python train.py --train_examples=203450 --method="mae" --mask_ratio=0.6 --decoder_width=192 --norm_pix_loss=false
Rows from block 5 of the encoder, named by matrix and row number. Rows with one number belong to one attention dimension. Each number is 500 + 40 x the weight over the matrix's rms, rounded and kept within 0 to 999. All counts start at 0. Numbers have three digits each.
# v: attention value (encoder.blocks.5.attn.v.weight, 256x256), inputs 128-255
# proj: attention output (encoder.blocks.5.attn.proj.weight, 256x256, transposed), outputs 128-255
v.85:447506482510501545493466532571480594491517615458540515518592541458450465476510520497528455500511415449472494495409520515520459527523527520567499509555486515487480569521535499496519464492544537511519471502500516538518438521497527478502511559449511498499516498531512525522408483541574509427573467525480524468491530537464480551517562460506511493506499434476447505470468552457485515540544
proj.85:431517454493620505499509476535514488530431580486557463511483564508460481561487518519476516493488526523501514453483470506536502532492435480614467476502571545586526505501516490481507517521436553444512469490479501450497455500521520520510510518495490382466430563553498479533489518559504472524533527475472476506556483438524587601524475473478537479474484489506501490402493519481514518450434
v.86:505501525505478499491504504486481493527487497524492530497520479501506529486498498486508510495496531499495480505503490497474494483537530515474511536497496511492482517506476488492504509492508528520522506505550499511508487502499489524481521482479515487503494484508513513474513508472495522506485505497484506502486493505523516480505486475510490484475515542489513497522509495540488494496511
proj.86:496503508481489523489486521502488476498494519493511495514508498528517498511511493506503505511493493497489503516497469506488494484489504507495486513487509514493484483500490506506521507500496487504509486501504525506508502501490499482493502528505512478509515506468509508508495455478501491490507506466495512507501494507485526474479501496498470514482498500526497474484524454513483510501507
v.87:519544503494553482473533455511474448567486444520497553430449420438498543505487489448467570533533600556504492450617494481443497461527552488492506503483440486464529492469442463460450584514384555460490487501530492487507522462481497550482511492496507474471482514529521526476549497505476559573458531495497529510563494503559600512484451517528464515410527602442569509492525450589554456483470
proj.87:509504508481443485465484577478419503506557517523536469531536489625590483563529517514547465485477463482494508494495438496468506512586500431493546587473518485458460459496557494537546473490605422540495549492544504491503563479414502484494438493510512576572552463434494489432475486459483471477473521476490452513439461569490459452460477485511460504496503564538567495470506460498431508493498
v.88:519515562519593553606547394469549397487465452512487572469473491479478556484428486468572537557425656528500430408592498488487498469530572515525587408512526494517622507400381380442491504524328605453506517489460489537497459403553469495496561433473476431468408468564490537552627512473505596544442630546479544517546507516531636494456433523466486510442453631440567591457483444664474460484509
proj.88:588437467440371415391491644559420500558534647453540512553625476544542399561582420475426454522524447475490575434487397505497504402594565546433522559477444464433402453573600559546496428502555532600479499498517325482523568538471534570519517518541570590580581402439501536401451510364509482499463449485537445453396481449464409554492551389665481504502493581557526424536519588404407513476551
v.89:490511508464504505477526465460506513485481536502490502468506525500498500514481462484524476514501502519510494484506494501527515493478546505517534469533487512530485476490520482501533472480510560482458484460486492448489483494548552449521544528465504512495450498525509493476548501459521541519485517499513503537527501498529513493441480509489511517498482571500529493447484437514416501537508
proj.89:507491491475503470518539535515427535492526559501504496530571513465556507582515465506488480500508535510520512474486495504502503474510534487535511491507419460463481507504543468445445457513471507528490498515503532486504499477444515541483508513513511506539485525500493534511488541470541511488524467508477494488484503536534510476488499480518482485506526511486502470534501528544527495551505
v.90:466478494512494524500492522496517510439489529502482481518522577527473473498497507503517479484479494480502488490470513514512515514465496485550504461549547485525492491497521511516528446504532494509494499485462513494482496487508522448513496523472493492476492498503504497518485488519526503482493496506503513491490508492482478501499549541495511498516482468521458511471486486466466523540546
proj.90:476515499519523490536529476493485506499499522490483504506528491453493485501519497535456496513515510502500516492477529506526505492483502522510503460534492523501518518515506496463469507508450529495495469509477468497518467512515519527508512494512497473482472527539500515510503531516529514513514483536494488493514500458536494519520508484494499487528498499474487514520497526503530497488509
v.91:483504458510541473517503462530490497498498524478509480517480508497476492513522497531493503498492429493519501492516517486542519519450517477536481465521489501532496472475518512490496425461496463468467504507403512485502512514546506495518512509523474492485467508516506475500524516529502512511515506493508488511492510499491497513485528495452540501540486467505499494465530498461512522494487
proj.91:517500509506516502489535525489514534511494521501491507504493485491508501488489495522500490497519522514507506486511531497502502472520481480508501494491506502501504503492516498499485490510534538510503505500522460481492489506511517523517507481484501552488484501533478499483500520489501511483496497533495506498471515495492479529536495508493491486518520519450498515519469547493511487525511
v.92:503524500516490498522495507526506508553512510494529523528510473487512497479499501477504512514517500520498517504483492496505478499539513539480510529458464517484535511491492473484493504511461502481501483525534488531533491533496465576490479477520501494525504503489496513497486513494477501503523494493510514485517501490517513538497482460483499479478507439500512490552512542512524480446456
proj.92:518502506505509512485460510504540484494495503499514484497468514548497536478492486490524502504491484505490484502501508506491498495501475494494468516487514519510484510504506510520529496497536497490514517491493527499497503494505497479497491508493498506491538492472501490496500477502488485488500526482501509505491500541471507503521494491522497504484497501492498501491502492467488510507465
v.93:480494513492516542461469498504490513432482506507500468476494504457470499514471499536467486502493509470495499528505502517499527495473472471524493497549530477503509492526458511496482538505544527513516479518462509475485480493489517483546509539492485467505530512498492479497483477497524472494476491512478486513474511470489534492510524522519507492493491553463487500493519528456480498522500
proj.93:471514482494517494516523472487472520530507496509503509500507502480539488541513518543493488507507505484512512509520503497528504563490519489496513510513513537525514482487519473507496492501469472500493493511466526506525481513499497503503514504510480465542492528504526480497506524494495472511522500501488478494525493475557538508454471535448491497500500507486522522485510493500498505486499
v.94:434571468505454438415509477522450538591487544459508529484507526500509489508558457419437517514539468600503524474518513480448471463508500579388461542481342503474401493468555551526477477482435521499410471505578433497527545604570539531483549579434496528458451578467591498407471546508456519569432473421504494477557503486609492515463483525521458497453541418580531477499512447472483525493435
proj.94:504524535509507565652503566422465471439537463534472456495516443635541636545508520552603498513466537504528411535443522506483521493445492410602487515486567438443584559553450387437531512456546487480512540536480737499471488385423537389471411394474556566496550495454430599526586492532540558444454488511530541554477496661472559370526461469492490468568494530486565503531472393577528498560506
v.95:511436454535552446508492594559483466521552447544499505526476422468548505475498613553448610468523463423501539496511512492509568547506464413562449529481552501466535495515543559457495570541535357473604560505541557482478535478339377536519435477559481577499556520526398490564454481669507442474569480526477540488477473530442452529582566472517537498474537500416421515487532582515703477536520
proj.95:424521525540489480393446460502562544506461444521531533480420540477429472379425539449562488483502452482469516507535563490465469532511484536428455511489517571560488486432502543572553556502552452459539507465649407534512486566526478490549509548478471522437507485549511406467445469531490459514497524527478482486509503457516398572495490517446498499435506457474453544390488526470459501478458
v.96:482502454501426492547511500512556479496526543472469490520464567523508493478417521537557442560516489501492462481455503513457486530535471502515539492533561516496555482495546473522543481506508497507581511468543529535502486474484510468503537502452518526500511484449503494503478491479515463417478484501499505483521499473536523568471533497494466475503468473593503512510494462552519486497523
proj.96:502457497533482515426531535551491459502486565479495506500585512522483460536543465473466482520513504523502524442512468512497513461509524511522481500521505485482481491539495509519495519517475541542540484480502426494484512492489519533510503496495508507485502462531478535492482523491522524569486517520489488490505495496504484543504547388601509491490496557497507496483494568523511519455491
v.97:460516500500447500500530481518523450489518462471528469517526458531465541447514454484514492516513522496517493508505489484513519525450452567445470537504547506514542500529563470499498484492505482465529488460539438488504489532477509510505500500487492571485515498435490499500528529499493544488481474500502508529512492464515562492466506485481518475499502505512479515522513515517460516510507
proj.97:563489519518458467487497519512506512479494525495479534502508533456494516482499472459507474503498510515505494525486509481487492478499548526507463488518485519459493522511495507516501487522482502528529509497526535530492491512523510521481511502490516535463508512512512504491490478479492481484494529520508563471475524556508473497506529460520476480477491474464459457537492513527507514545486
v.98:585419420590616483482555402510450443626477454524458512341475474468440455523469508327398573503476471594568482494482627439648534497531498481535413442654477347427363522450467537508465480408418598509389476515481363523557512489576573497476532576439538413399541487655567558471548485577515441619507476554519398573573510458571533613582500475609618550540569557450609433426567498379316481433516
proj.98:309645481562542456609449451496538584568439403588562431526368582465400527421422494623683458528484416494498367613495705511412462620409519632447377492554412665635560551462713419466684676511514433467560478398659626503621462496658566392638490520485437460407573469461622324476548443529599369439817507545536367435476490630574399545452468437488475462427529251492438564408486419413499490610323
v.99:508489502494443496534518472474500482458484491523444479495492545493493472499466509511525450550482479503498470515453521523490501525473499503482507449561576474529531472523511521514528482491485530527537509486491483489484517463517545445511502464475523469505491520528507517498566485465520490488505508517500483520523506488489496466465490516483495486565455462532490500493522428531492516536522
proj.99:516521490522516494487512472496478531508524531530534466503519509483518510565508520521452498536502503507503509486472494501522495529477469463579496482548514502467480506497547523517488464500469492510528509499475515478500528463433520473522383451540499514507520503521495522511486529543541529485553511493486469527523468542513482512536498422567517520537504560495530482504497539489546520451450
v.100:504502475601487526577595482408531377514536375540486514360506433512542642486449534355527514531505474521619497491419630362682590552520488419477464565596488514429529478517596541494573480409454627494550515514555404538622414561525531499474580502479517590475622581529540577518489518568453452553478495623525514628591451491581563407439428463540606533567555610409444544444518504514360448498499
proj.100:477586525566516384461432501495511533513404467556547541508380533511447568360410494504618462511504432475460484540501626515446432510492529597422394498537482640547565555481649511587590547517556430465575518413627521536559454526585511494608545521472491586389555457514526380432491462510533418415612573578476489445439541627496400595496511396465476446406500412371424556426486539461422507575452
v.101:471574537595463573505578485397647441414516401501490466379466422513463674419504431442595476498462490555589460551426567414582571500469437466466441588589494569464500526515616518458581462424592531498542522489535401517549412548539595490461488497475502644392590585450528550489452538516460568501488510686501648630587461539541576457463522437457554505540519567353412502484483534511406481493455
proj.101:508545533606498400466451508465539508486440469518481586471418524512461591369469458455540483502493479500447492513510623541459402483488530567473441474585484638503546566497575522569532540538495512481554457440568552537482447491603530527540547515484508587345558533517536453485493450521500455468533555553495506454479556590538453553506553421496487467433489438365415541495446524516457514609441
v.102:465529490456383524528493577497551455518525502479469495524452483578529516484444474501580466568492502495501474493488457489465490550526461547483510511452555566523582463507588433501552501506526444476546505443572515548520511508465513452489542514442518586520533508461528486515495514463498494418499449484521503462487495420559568491421482532467478514493463474565511524461464456547494504525532
proj.102:501493482540454466474477554564440449493466560451495547498579498515475464515543448426470486523536486508502533466475459507480505427505546515494448502505488488444479497546509528549503517540443517535529520475534391485513498500485532529502525524492535538500554480474469549475480492490508469576488512497483550470498499526459440542515554352592489447471486522483481499483514564493482552461522
v.103:552491531479506525524508465496395475516519447533488500477569451484510527545574478431451503484451535488538513530492491458539522506496475441494469527527479456501487489544516507459457492463497518494462458546411451504560507495512492526468510461540497519537521544539513522530566524530479549538495472540500482595511494450508562435482451528515548534556501507490501507497515482467441524468507
proj.103:487511511518515464518463476463487551507496460517528505498449530489493506461448512492564493495506479514497494539474545493463482536525532528454486505470522561501510532497567499516530510508520440462512515496562560517511483518510492471494504514499494492480517498488533447497484460509487450461544519490505515491500502557478467507499468534429478484469515436470475503558479469498462496532480
v.104:515483496491520502450496559519476524489488541514443508502501483510492461530499459463504507511461547517505479484525479508476498468572546499530502497520425494527437489471478489460538508458561497547504472482514505506493519483512528491475553490509516494517483470556524487506463494478535515460500482532487517480434478498505484536490517521486491566473510539504554487425468456514463504499525
proj.104:424482470480507538535515500521529461540491516466566470492532528577538496556500509572515502532514476510502503476471497530500504521478436487482531485501509500473516502527512506500496513525446529499474529484519475478520483515500523472498528563500497448509517496492501518535528513499475457552517508465477448492523473472489514485503495484537521468501498509535514551499516506513500495435477
v.105:474563567484518527488506495517525512423453497503574495500506492456488509503534461479493507522523455488504536546507483497549502485425490546454468481489472523515484480491531523470478519507487514482482424488495435423508459532530531550531456449533504524485494581493505499471511524484538521513532515458491537515539522470479479526491459438492508503538508471481450481537500538478462533546409
proj.105:510476526490514485490479481474511542480530496516489502465490524491509519523478527466512497490487507494498492511464501504492494510511508478553511503478518463478523501508495487531494481516507455471490518513499638513452533446460497452487472535499508527477473517479490493486481465526502517466514504505530507523516523569497538486517505584480509502473502493489502463537487468517528501541470
v.106:477529481528449540533528475441569437494552421509468474420500450541484628483497469495535478485459538532555493520446524441533547523471407448494437602546500516480531493546569514472537474463546528511494520517515426596545458548489494470472476513467485602452572544453514552524489525521448521473467488645507575568556481463523616437470518488503553501546515563470482529493540521515471492437520
proj.106:521522530573481387468472504497546498460463501495509562512477517459444521399494446448521482511509465492477502513514571503497447495509557608402476490532481611499517527490541517551532529536490520510573490469547474505510457546586519539525555483489504553427526500520532464477499451468483492501511557538503534469480524581517410539477514450506460483467497449394436509500480519521478507586465
v.107:482531472535458483550518456490544505468530525484497486495484560461476482476444519516562460515530444522489490540457527514479494513511523495517504488508546507467503487489527522556548471504493472532549568501554488504518488510468499444529478497474502497481487466469489515480497471508532457447482521504502537502518493535489448516537513475513455476512477464542459499546515473520533484496502
proj.107:530468507492504519445527514505534499491513533511525502491533511526482496505510488497464503515483541506496510449509447505522512481496494487552511502512515483517480494513464504491495492495464541521513449485492477494473514494492492540536434455505511490516483466571482519489516519533535553528498522518510473504496504455522510561500539452538523518499498563484542478473496545499475494469479
v.108:535450495480540523557491516495407492559518459517497496524536489542533502554527513510463490492458557483506481463510491485483501516563482403509541504494483450494506506503461468460479523493512505507461477549434551546515503469525490525464524489516500492552512503530503498534498504525464494501497465543500441523495486499533539499504472560483519506512512508533551524472469475506473488450535
proj.108:448492501502481493495470490503500508512487484488497481502493518494469468475490503492526496492517467506494496522516528493482502514511518544429517519481501534524488493481532501507530544491541490498524525488555446501507485554511504479498538522493481491493515493484529473510480486462491457529508502475485486494496487503472458486502456527471498508494510464510471521503494491489482491498497
v.109:529549520469513537540492520470471502501491504486501497467471493475540483538489514477537516541501478492487519536503482515488495500540554468511509496476453516474461485493516488468535504525511497510459480527483500512533499472503498499487500493494498472523515573548550538483514507469561465474517491509507484500494493474487477469471460508469492534515501497484519504497497495522486496511480
proj.109:454488498498517507485498474486486531514498489518532509483464503517503498538488523519498501500503462477478508479481477520513496540508484459550518488497560497537513488509513532541512481498480469458497514504503497458507513489477499473540462521504500507521503491501486472501497497552503509511523500479514468528517493473494490502511489548470510508493488531499514511461490490452499493472489
v.110:511584579455510537377460479515656593390468536436504458554440562469395483430568394674558466430472538523443456585539397573321475398432411555520480506489492563543433583489474487461474493565657356478478511453422539494360540441501532519497333481535440465423438475394482437466455507458502614432531551522455632451473531547420471608576655475421397500426450433483474427569480566494641536493442
proj.110:546375515513459548521586506442549430432558518421371533435587413492549477580644459439331521477492637553509507422536419509591488488508441392561660450578528420450444464527306507419362477507395661574452400543327520487384507483482536567353531467524527460524447620522486659629523530474433625652321422432568523556595518360581634403499551622525542579621475622595547489598457448608583522498533
v.111:469545500519544493479513474510522554469494526503555509490530484461474493495515467470515521464529500526507516515512509500510506482500559528513459525428457530477473507472498490531527525502479485525506544502557460484531468570475478485498477492519483509499469454496489500485484504515526477497502518491467567469501485547489466529552500471524482500469523482483503498545500503468493500487496
proj.111:519476511491517510494500512504528476504503491490530511505472513519493509459485492513517509489482514498497496499515472497503502495516487491504514516478492506518496501512467500483503495492517500495462469502509516507473497511519478541509502513508507488495464498511500480484500488508490496505493513497517474494484517458501532530509531546481520490463499487505502493500492479495456488524492
v.112:483580557535452543481517515472576519360450508465555438527433519451434494475486452484625481580517441497482520597479453533526498506508464565523465449527557550516482477506598545448590515488547464487602465425563452369495467475506608503502461496518535524482483565494533455481465496452586545408558491462522551562535485507461431498490526462418468555535484461500403464464428429528475554566435
proj.112:509425487489457546448539530485439526519545589551446542378586550650559523671534568377444509600490540539503513424403443516502507518456462385715487492558576402417508515603454511589466429539330537530489505476511614509422549389414505440438375522442548537487522519564436613511515528637538546562436502485493495535567534463498611517540557430614561426514483599532573485534484566577510530413465
v.113:571474515510564529517511460484369490528506452566490500435569468463515490563565519406431520485471507490536520519482526465554514512512522393521479492544473434473471488537505535466471490463439584509448481566423459473566509484521508529458510459539511454547508544595516559518561514548482514556502485524512474599541493492476505438505439535545540544576525518465530495497502460458452506477509
proj.113:450544518492538488514460452448468561523486436553568486499419537493499518457432535512576496487505469485490488551491544506462483569525508501481501513458538562525503516475589511523550505493552417429491520506571563511522502506491479440511475520507490497482494501482536422493490465552523438442570515480483456508518484540487495512520457564399504496450527455491478519514480456458434501522469
v.114:486546549474428536456494544526543493400485543464508499503443491495502481498494443477543500573502470492497518560515450503517503486484491569499460468519519521527480473498541507494520467480560467524527443435520449469510521495492548485517492495505526576515518528497525504473514503458575534443512481455527524499469531436480458519455522473484482571518494500498495496470487478504460544564475
proj.114:493488494485480496518521499496463504484514530512523531460584519528510504591503488490499479546509520512504506486441481520487506512488507460551483506515513467461518494543493509528492498523377505511507534499525558483504494463458515460470481519495509488511517503500477552528524517539519494532515514502488527509534492526490511474482510458581499472484487516513517514511505527547514517446494
v.115:504475462496538518523500565531479477532530495463501486526489483530535488491505502503506505484515539522495488474557448499477489511615502475532527527441475509505498507489487470479502498501514444479506504515514564522507519470458457526444560524497493487530481478495489481518439500521488499455500463511519463508466472505533500506515492544480487528444526483545541506476436502525504455488508
proj.115:461476510474469524493487511518474494518501493489514491501513530531504479498510516497505496497503492491497507486502491503485511515511488486477508512492505503505471498505475517514507514493487510509495506493551421499513499528509497516498512533496503495521526506508505514504486511496480452556473486473470484491492500445478476485519511479514509494491490514556493528470503520481490513477514
v.116:525504527467573531564506482501388501511526443505605482513560432462550563551592492511457538434531541473517548516564445463531516521504473411488480583435454510495483518520493539467429514482475514454481459589443517482598458506498456616479485464618487474558520566516481528538508516544489507537466496482513464593523481512470462385535427522511512529494559535502473521549492545461485502469446
proj.116:518480537470480469449460469436432601526496432548516524505432512487501496441424559451587472458473487475486489556508536481437493582585548501413536549452575542547499519479499505544547485466563404457527542527617534511486505538501473462464525545490486532504485514521536410477467469512447449433466501496475533509459513491481484491494437666361481482462479477492478516508475458496416477546516
v.117:403528511488369463488476572514593492466491568434501535576479513555506476444461494517604452586514429463443475483492496571453478493506523666430570432435535553542586480496528409539552522552523475505559510414588535471437518495503507437540554525416520570479472482412499415486507486394549502434524497443540480376436514507525508512435498486454447412474430429523441527492459471581529505613498
proj.117:620469462454473544489540572577467448504536618477436497500591489504516479606559487475397544509515520509500548457476373511533541362464481419647464448491473356423471491524446524495429402497454542515442530532403483481481523455428499521476443490523550513539502477502432603508511535498497551498426479487507559507497510477463549478545564401610528515545492594490532411526544560484552524435574
v.118:472507490529549456486492465505564516480512508454558499527475529474476545459499516611492523411540521517486524501541503500483489472465469514490470561481476530492463553475430546543470501516526459484506528525500522520473480535481442545546434534547459478451489472428467495487421482525487497512451548494473535471490498560485442502582557449510477472430534534491469502547549605491560476457453
proj.118:543468526478479502506544489462579508457528480494429502514494454464509525462507496541487488478470548488510472491564512480531497516489482512425557511539496502559529474480403466441469495465499567553526467538444507513468478525553494563481575442471476482539471508564488508523540545431427568495394497535516523504463528444545525458431474606480478521552473511509513495482507491549529458544520
v.119:484529519508562497430485496521536509485478507510599510502504434466437532477558437467471532417528488509509541506556492478540514481450490543482420559445462524505464520485494533496470525482512493487459508496528451467514483580499486566520432511543486546451493494493475507508458516538491528538499518468491567498489510534458461502557507442544507498460541522415466486511511566425467524487443
proj.119:507492522491494498540467493471530489453502436496489537488449485495517560448467503481544503479467506489501476534499523493499490511477520506478508520475472491504516508492459474488503496493524474490470485507494579527479468495528478515486518522479505528488483544486502479480511479497462500480489504518509532486481527506502526465477511605437478485463499431490483499537500460520473485574500
v.120:532479548490562519517484498483433518479470475514530518484508525452544465531539540510460529494516487471490539500514511516528493492497517439506535449511488468486477512511448533487453512547436545468479475550407554452486495457515511588489501477560504410522510575546506513488498491488502463547532517466527444512530506522497453490517463525484502513521502487475459510508490544475531507526449
proj.120:487507511449526509505497461455453575514518462534495446480469473510518494533462573506524516493476507484491496528497508497502487554528472458534510512475542471520503488466492497496507485457547450471487522525497560519501528472446490426489460516504491500528468508504497491524492514538508512441498469485486467547510497482481527470520438619434517514513525516547531505489495449488498491487527
v.121:503543554467514525497521480523425550463504536477505505479561522418526508546506485444466527513497489483499518542494498502501511474497574481502497498472406527497470474472523508454497510486493550514498438550465487489537477497502477512493531441562476502553497534504530510501530490465546501508484496529512516502496478500487479492462458466536514560500526515514456493545521496499482510514483
proj.121:545484500497558505479484492474465547555488496531561497510446533512520498528459552523543501457493513496502520523478463514478503536601446465500518490445591505540507537533527522518509449520527435435480536528541552474506510489484488481501471520539529432494468496554505430495476455520483462411496497494504470511515525479488529519535458610420516490493493524486509469505482450482462501507474
v.122:440541535514485497422485521520636555407473539422523474541429509493420499413504448585561496485496505507468481528538443541446485442461467621478487500495487539544452538460493496501518510527610405495525499442540497480405513503497518520519446534497490521427436469413477434461441502453536558455510517510458567428445512533476450559540613452431462473427495461478453461513464559505557526533455
proj.122:543419480490455539553574527496585438455551549459364516451550496507525509589574490487399507521485571525515492439482441511569500479443446452568564441573495418454501470530377495458428459520372620560469439502386534503425515459512519519423526474487515477523487551517478623561533544476435572582381472479566536526545520422550588437493547513577510540597458531551526458552506489583612491468503
v.123:506471506489561534537504528518447483537501480500524496518540484514538498536532491474478499490478548486512482471529477481498500503576483448490531535480435497494490505493495469448498538487522517507483462537466519526520489479514485546444536494513498486546492508512502495524465516509478497502503472536491466521486487509519527520503481538485510521487514489510516521473443482502479480479505
proj.123:455472510487487500482466491504504504517488485484515495495487537504500480486488521501531495496513469487488503510507503507473498505514518507468515502461512504503493508492519507509517530503526481486497518499551483491499487542506495493498529546491495489487509511482514477495468478486481452535489499471489484490499507489480475498529486532475509496481495479510474510516496494477489499508500
v.124:514473495519507479519520456493414494546510506510430529444549521448535484540501547449444510513465501488503470467443569511493503503519557438510554469554466457478516483528470481493487506526432592532480497550427513528487507441524471499469537482477471442524502520526529525504552490491484484545511512568508458487524486498522583503441499530528522481521486485491495515499544497535525483515525
proj.124:547539488524557491508495484484491524538471486518521463541411498486490493495474523554515512467510475490495523542530510498515490497551478511505487460492548527545495525467581520489494464495581428415491513518458503503534519527494504483552475478548517467473481483528524434500478474503517497402519491494522458509498503519518473519535462536437503546527521518462497471498495452438497498525491
v.125:511432446467540537553465567499461498595505487539438522513502500558561454533479540508476490500471555484503449419502506496476483524568532436524547472482478479498524506493435425486510538543475507523477535534473603572480533446511489507440549504456513474532518479551517499522467499491447442499522467515500466453485477502560554541499495577480504488469480490535592525445465465510533457480555
proj.125:392512473515503516512481506557486433522471489422498445508503475510486452471526479513482514502529458497495513485533505500500501468508485541426490505479454507508465468469517511485505547478566509515484511483518350485539495541500508504520538542504478498512517488440505498501467507467511457572518471454488443484483480462472458503513493464515507509497514477535479538453522510449499515469530
v.126:481510466536417473494516477500579515480478575500430505503486569500466443460410510476557450597498443507478446479427557538464492504501547573503550417553550507497539456488523480521575486496499534559556531431573485500448489480503559387526528490402510509488483453507516476487517479434539485452515513504496521432507502510500499569445532485483467470530447467522508500471500410561507496534564
proj.126:515509481516515520483539528528523449506504561496509487506543497527508491567552484527454505528513498520507515465497456514532518449473474488585474475536472473487481498509512504505481486519470534519487488486431480476499522464473525515523481491519507491492491487504485524493510522504529530524528505500497467497517494492517528530513537360575524502504502558482513486470510546493532521466476
v.127:527536506486500505561489477472482493487480502519518503469506513446464525542505496481527499485498467488499512545458516500520503495508516482475443507493474433469459518495494521509540487483530526527425525545483471504584484517518503485491468484495528477492513527548535540488549477484514446458477505525494525527517525537451463462513464489531498508536520507490495487524508455473448507500499
proj.127:490468515500501502494503468485511534502508480529552505481470525477484513522465490512504514513475482497500496514500492506504497527480513487517512505478512496536494484507532505534529496499490483482500492503498570475492500525494491442519481486513485500502473480507509448503517498523512500487538511503508486516527484491503513513497481524470509517495489496463494487531485485489493491505465
v.128:531525507546589490505520492527478439521497481478506465518504528516505490478566502426488503467508505515503486518504501501573496492506549554494478493462476584510494486487525500486499506455532524469553444541479457476478522508550512506461499478569484490474416490485563554483520526527491520528488530510500437535493491514506515505508492376502509535576512515504474460533507451535462510500475
proj.128:571477491458511491532501494476433552527506497559485496488500466450530500550470534529487505523490522503511497524495518502485503536515499459469484484500516476505536494494526489495485475514473498516508553513479547484527501467471513461504485473498521481539498518531497466516539497487496454434491459516480542504494509507477552489502416578467475482570491509457519496540500474514503492547509
v.129:479542458463499481529496445466485436515526467490440535469420407418477469550494503539510550556513483495534513510492474449497514507542455484524466504554526437420450522443488519528521454450438399472494540508457520502573498431387485414472431522432509417555483475548489490540505454616553576508576470466463508547504514469418524451522499572475435514426560362427551534432506458455556447427598
proj.129:389572486486482474506488583581423560545444599428569460554530582571532439455469572517559513502513455493502543498468530497468517502509475593435517472490420487510474522471514486416458468509519506469417461453591446500520531423509491576593502549473566465504537473502515481457483492399601434475611451440496364405446529450546398560466565453544573402488547483617518496398583588444420497540471
v.130:487503487492474497496506506483532493502472494487474525480445482489509500493476496531511511522513500494481538492496502518500501491478534527530472453512466505500509504501494507513494485495488518493506475484511549494524498500518501489536519529498525520504498500492506488514479484503518498491500497472547488500519505501503502494499526521491501512448491479523515491477478462487529502502521
proj.130:516489500513505506480527513514508450478510526491483494505529507503518507527506492519498504493494503524515509497507493508498501475496445490477497485524480488498500475500472495496486492501490487537493518509456458501498528471479499525497486471490501484510504491521490540517515513479523501496518514513489467491488505483520508468493505468529520514535509534522511479468533533529544501502486
v.131:524490507521482476433504510525501501542500534478476504503491488495479490456521493522467546520519486533502507482528476505488492478474456527507434498528488472490463505471500540517484467489487519509471505499559494477494529489512481496501482534469523523469484458479491493497507483508519536522503507485499499500502540485469509511519564478518483501472541485489522462506481513476530476517511
proj.131:516536475458507498544510513504469506499499491529491509505507493505527536518490513529514511476496507511511490545496500509486504514478480449529471515502533503512500511534503491488512471481499500509485545523466546507546471455478493485493492444505508505533523500520495509495548510482490488482537502500501510508486473499520482459510467472493492499533514526524501511478522487495489497501518
v.132:481491494478509508535504497480487486461498444506509511511498446485504513550473476486543477497486502484506496520478515478503498505562538465477539522466551494506545498529509480469515517515508510501564507487422480515552496500471506530487536462497488509548524503498483494531486519516486493511519491503500495526490483502537538467503442528478482482486487474479477528480508489507494499477472
proj.132:470485489531487502465486502511528506525498524464508486499503530544480460463502484478518479524504510511495508468483483487499498492525499546465527504486435522481476501484508510497495503517501485503471462481567456497456516542521492517520506548496517463471484482501513511488463472510497496509481505499519488489515517491492501543486538512517524489463496484501514492483500520503474493471503
v.133:513491488502584474558521487525486439472472451484495455547497498504476529471520531485479499473507496495493477507510532500533483507529530527485530488500537500506511539525499503477492509479518470480597479520427499494517506478497499527510522474523494509483492488485495508528508502538522477509509499510486443516474510518506523485553476465488511484513502505523463509497526470506485510501514
proj.133:555464498493506510479500489497474499538503524528462490491495482474503473522490505479464492519479502500503499481506490492521497511536498497480491490497512481496511480479511512522503481499492530528507511511498456503501505513506493481508507504472503481523451499551507484496499490502480493459486509508496498527495513485472545518502470528483490502549488504473516491496494488517480488471528
v.134:519459443491444481472472481510473437527531533475470545522504386435468478513568488538475528542512486504525522509520455453498516480572512520481548543595591419458458560477504520537526383465495450522555551515452487526580531487392495458463513496460495494524492441495486492553523476491556578493539464491477492526457519507458526384562525546479451513481544419405533518520477504453522499481551
proj.134:427567507462497498557511551522464579526445538493565495556505580551512492461470545549581511487527470504506514528443524492472514501487487565463476472453433541522501544509555505438488472499493514470446469504571495508541482483563488559577524502504564448496510487560528475452496487440522456471570494483503464451490533453513426531486520471482494461485527456548479473468536532461438472504498
v.135:425501478459484536542474497469527477466489421487474536508457455452460507517475505566566515546501511484500478488461522474457487501504477457526491499519488433468502531468481525506560498499467464523508539471491527581591471490439463424536507525467475486521538522512480464591476470547539479489546485489461534516481515509478553422532502592439453474396490371481485569417486468480590463453557
proj.135:429511531541435479445496526532526451487468590406488498496548546591470460441523474467471495496499452508497537444465500498509513446488469618443538484549489535486466504494495539488460478492510535483477437442514363507442537505540500582560530541467537519451506472528491553481479491468529531562508508470519433462505528424527436563468605422593549505506517536571489480449550602490453516467494
v.136:403563446461488522557500459489529578467454455467441475519421523550499542500394523564571486540483539497478476479425569530424498511403446441557471444493450480520560515547539503481466550516497502493459498431499537611523467495494450494605505561440491522487573576491468444569498516493504425445490480476446544472518521458497586536488487545465540420422456466575476566434566504467557545457530
proj.136:514436504604471501379526516517561362481504536453464529489543475503445435466530397424412495489474485514494508416544465494563498437525465522535511504578556530478440438466425554547529563469510575562571461471528362477424523519482499509501485486477485561454451467512479568523476468543529574558484548501517430507494482470551480540535616395597521572508508579539509492417485520512491525452513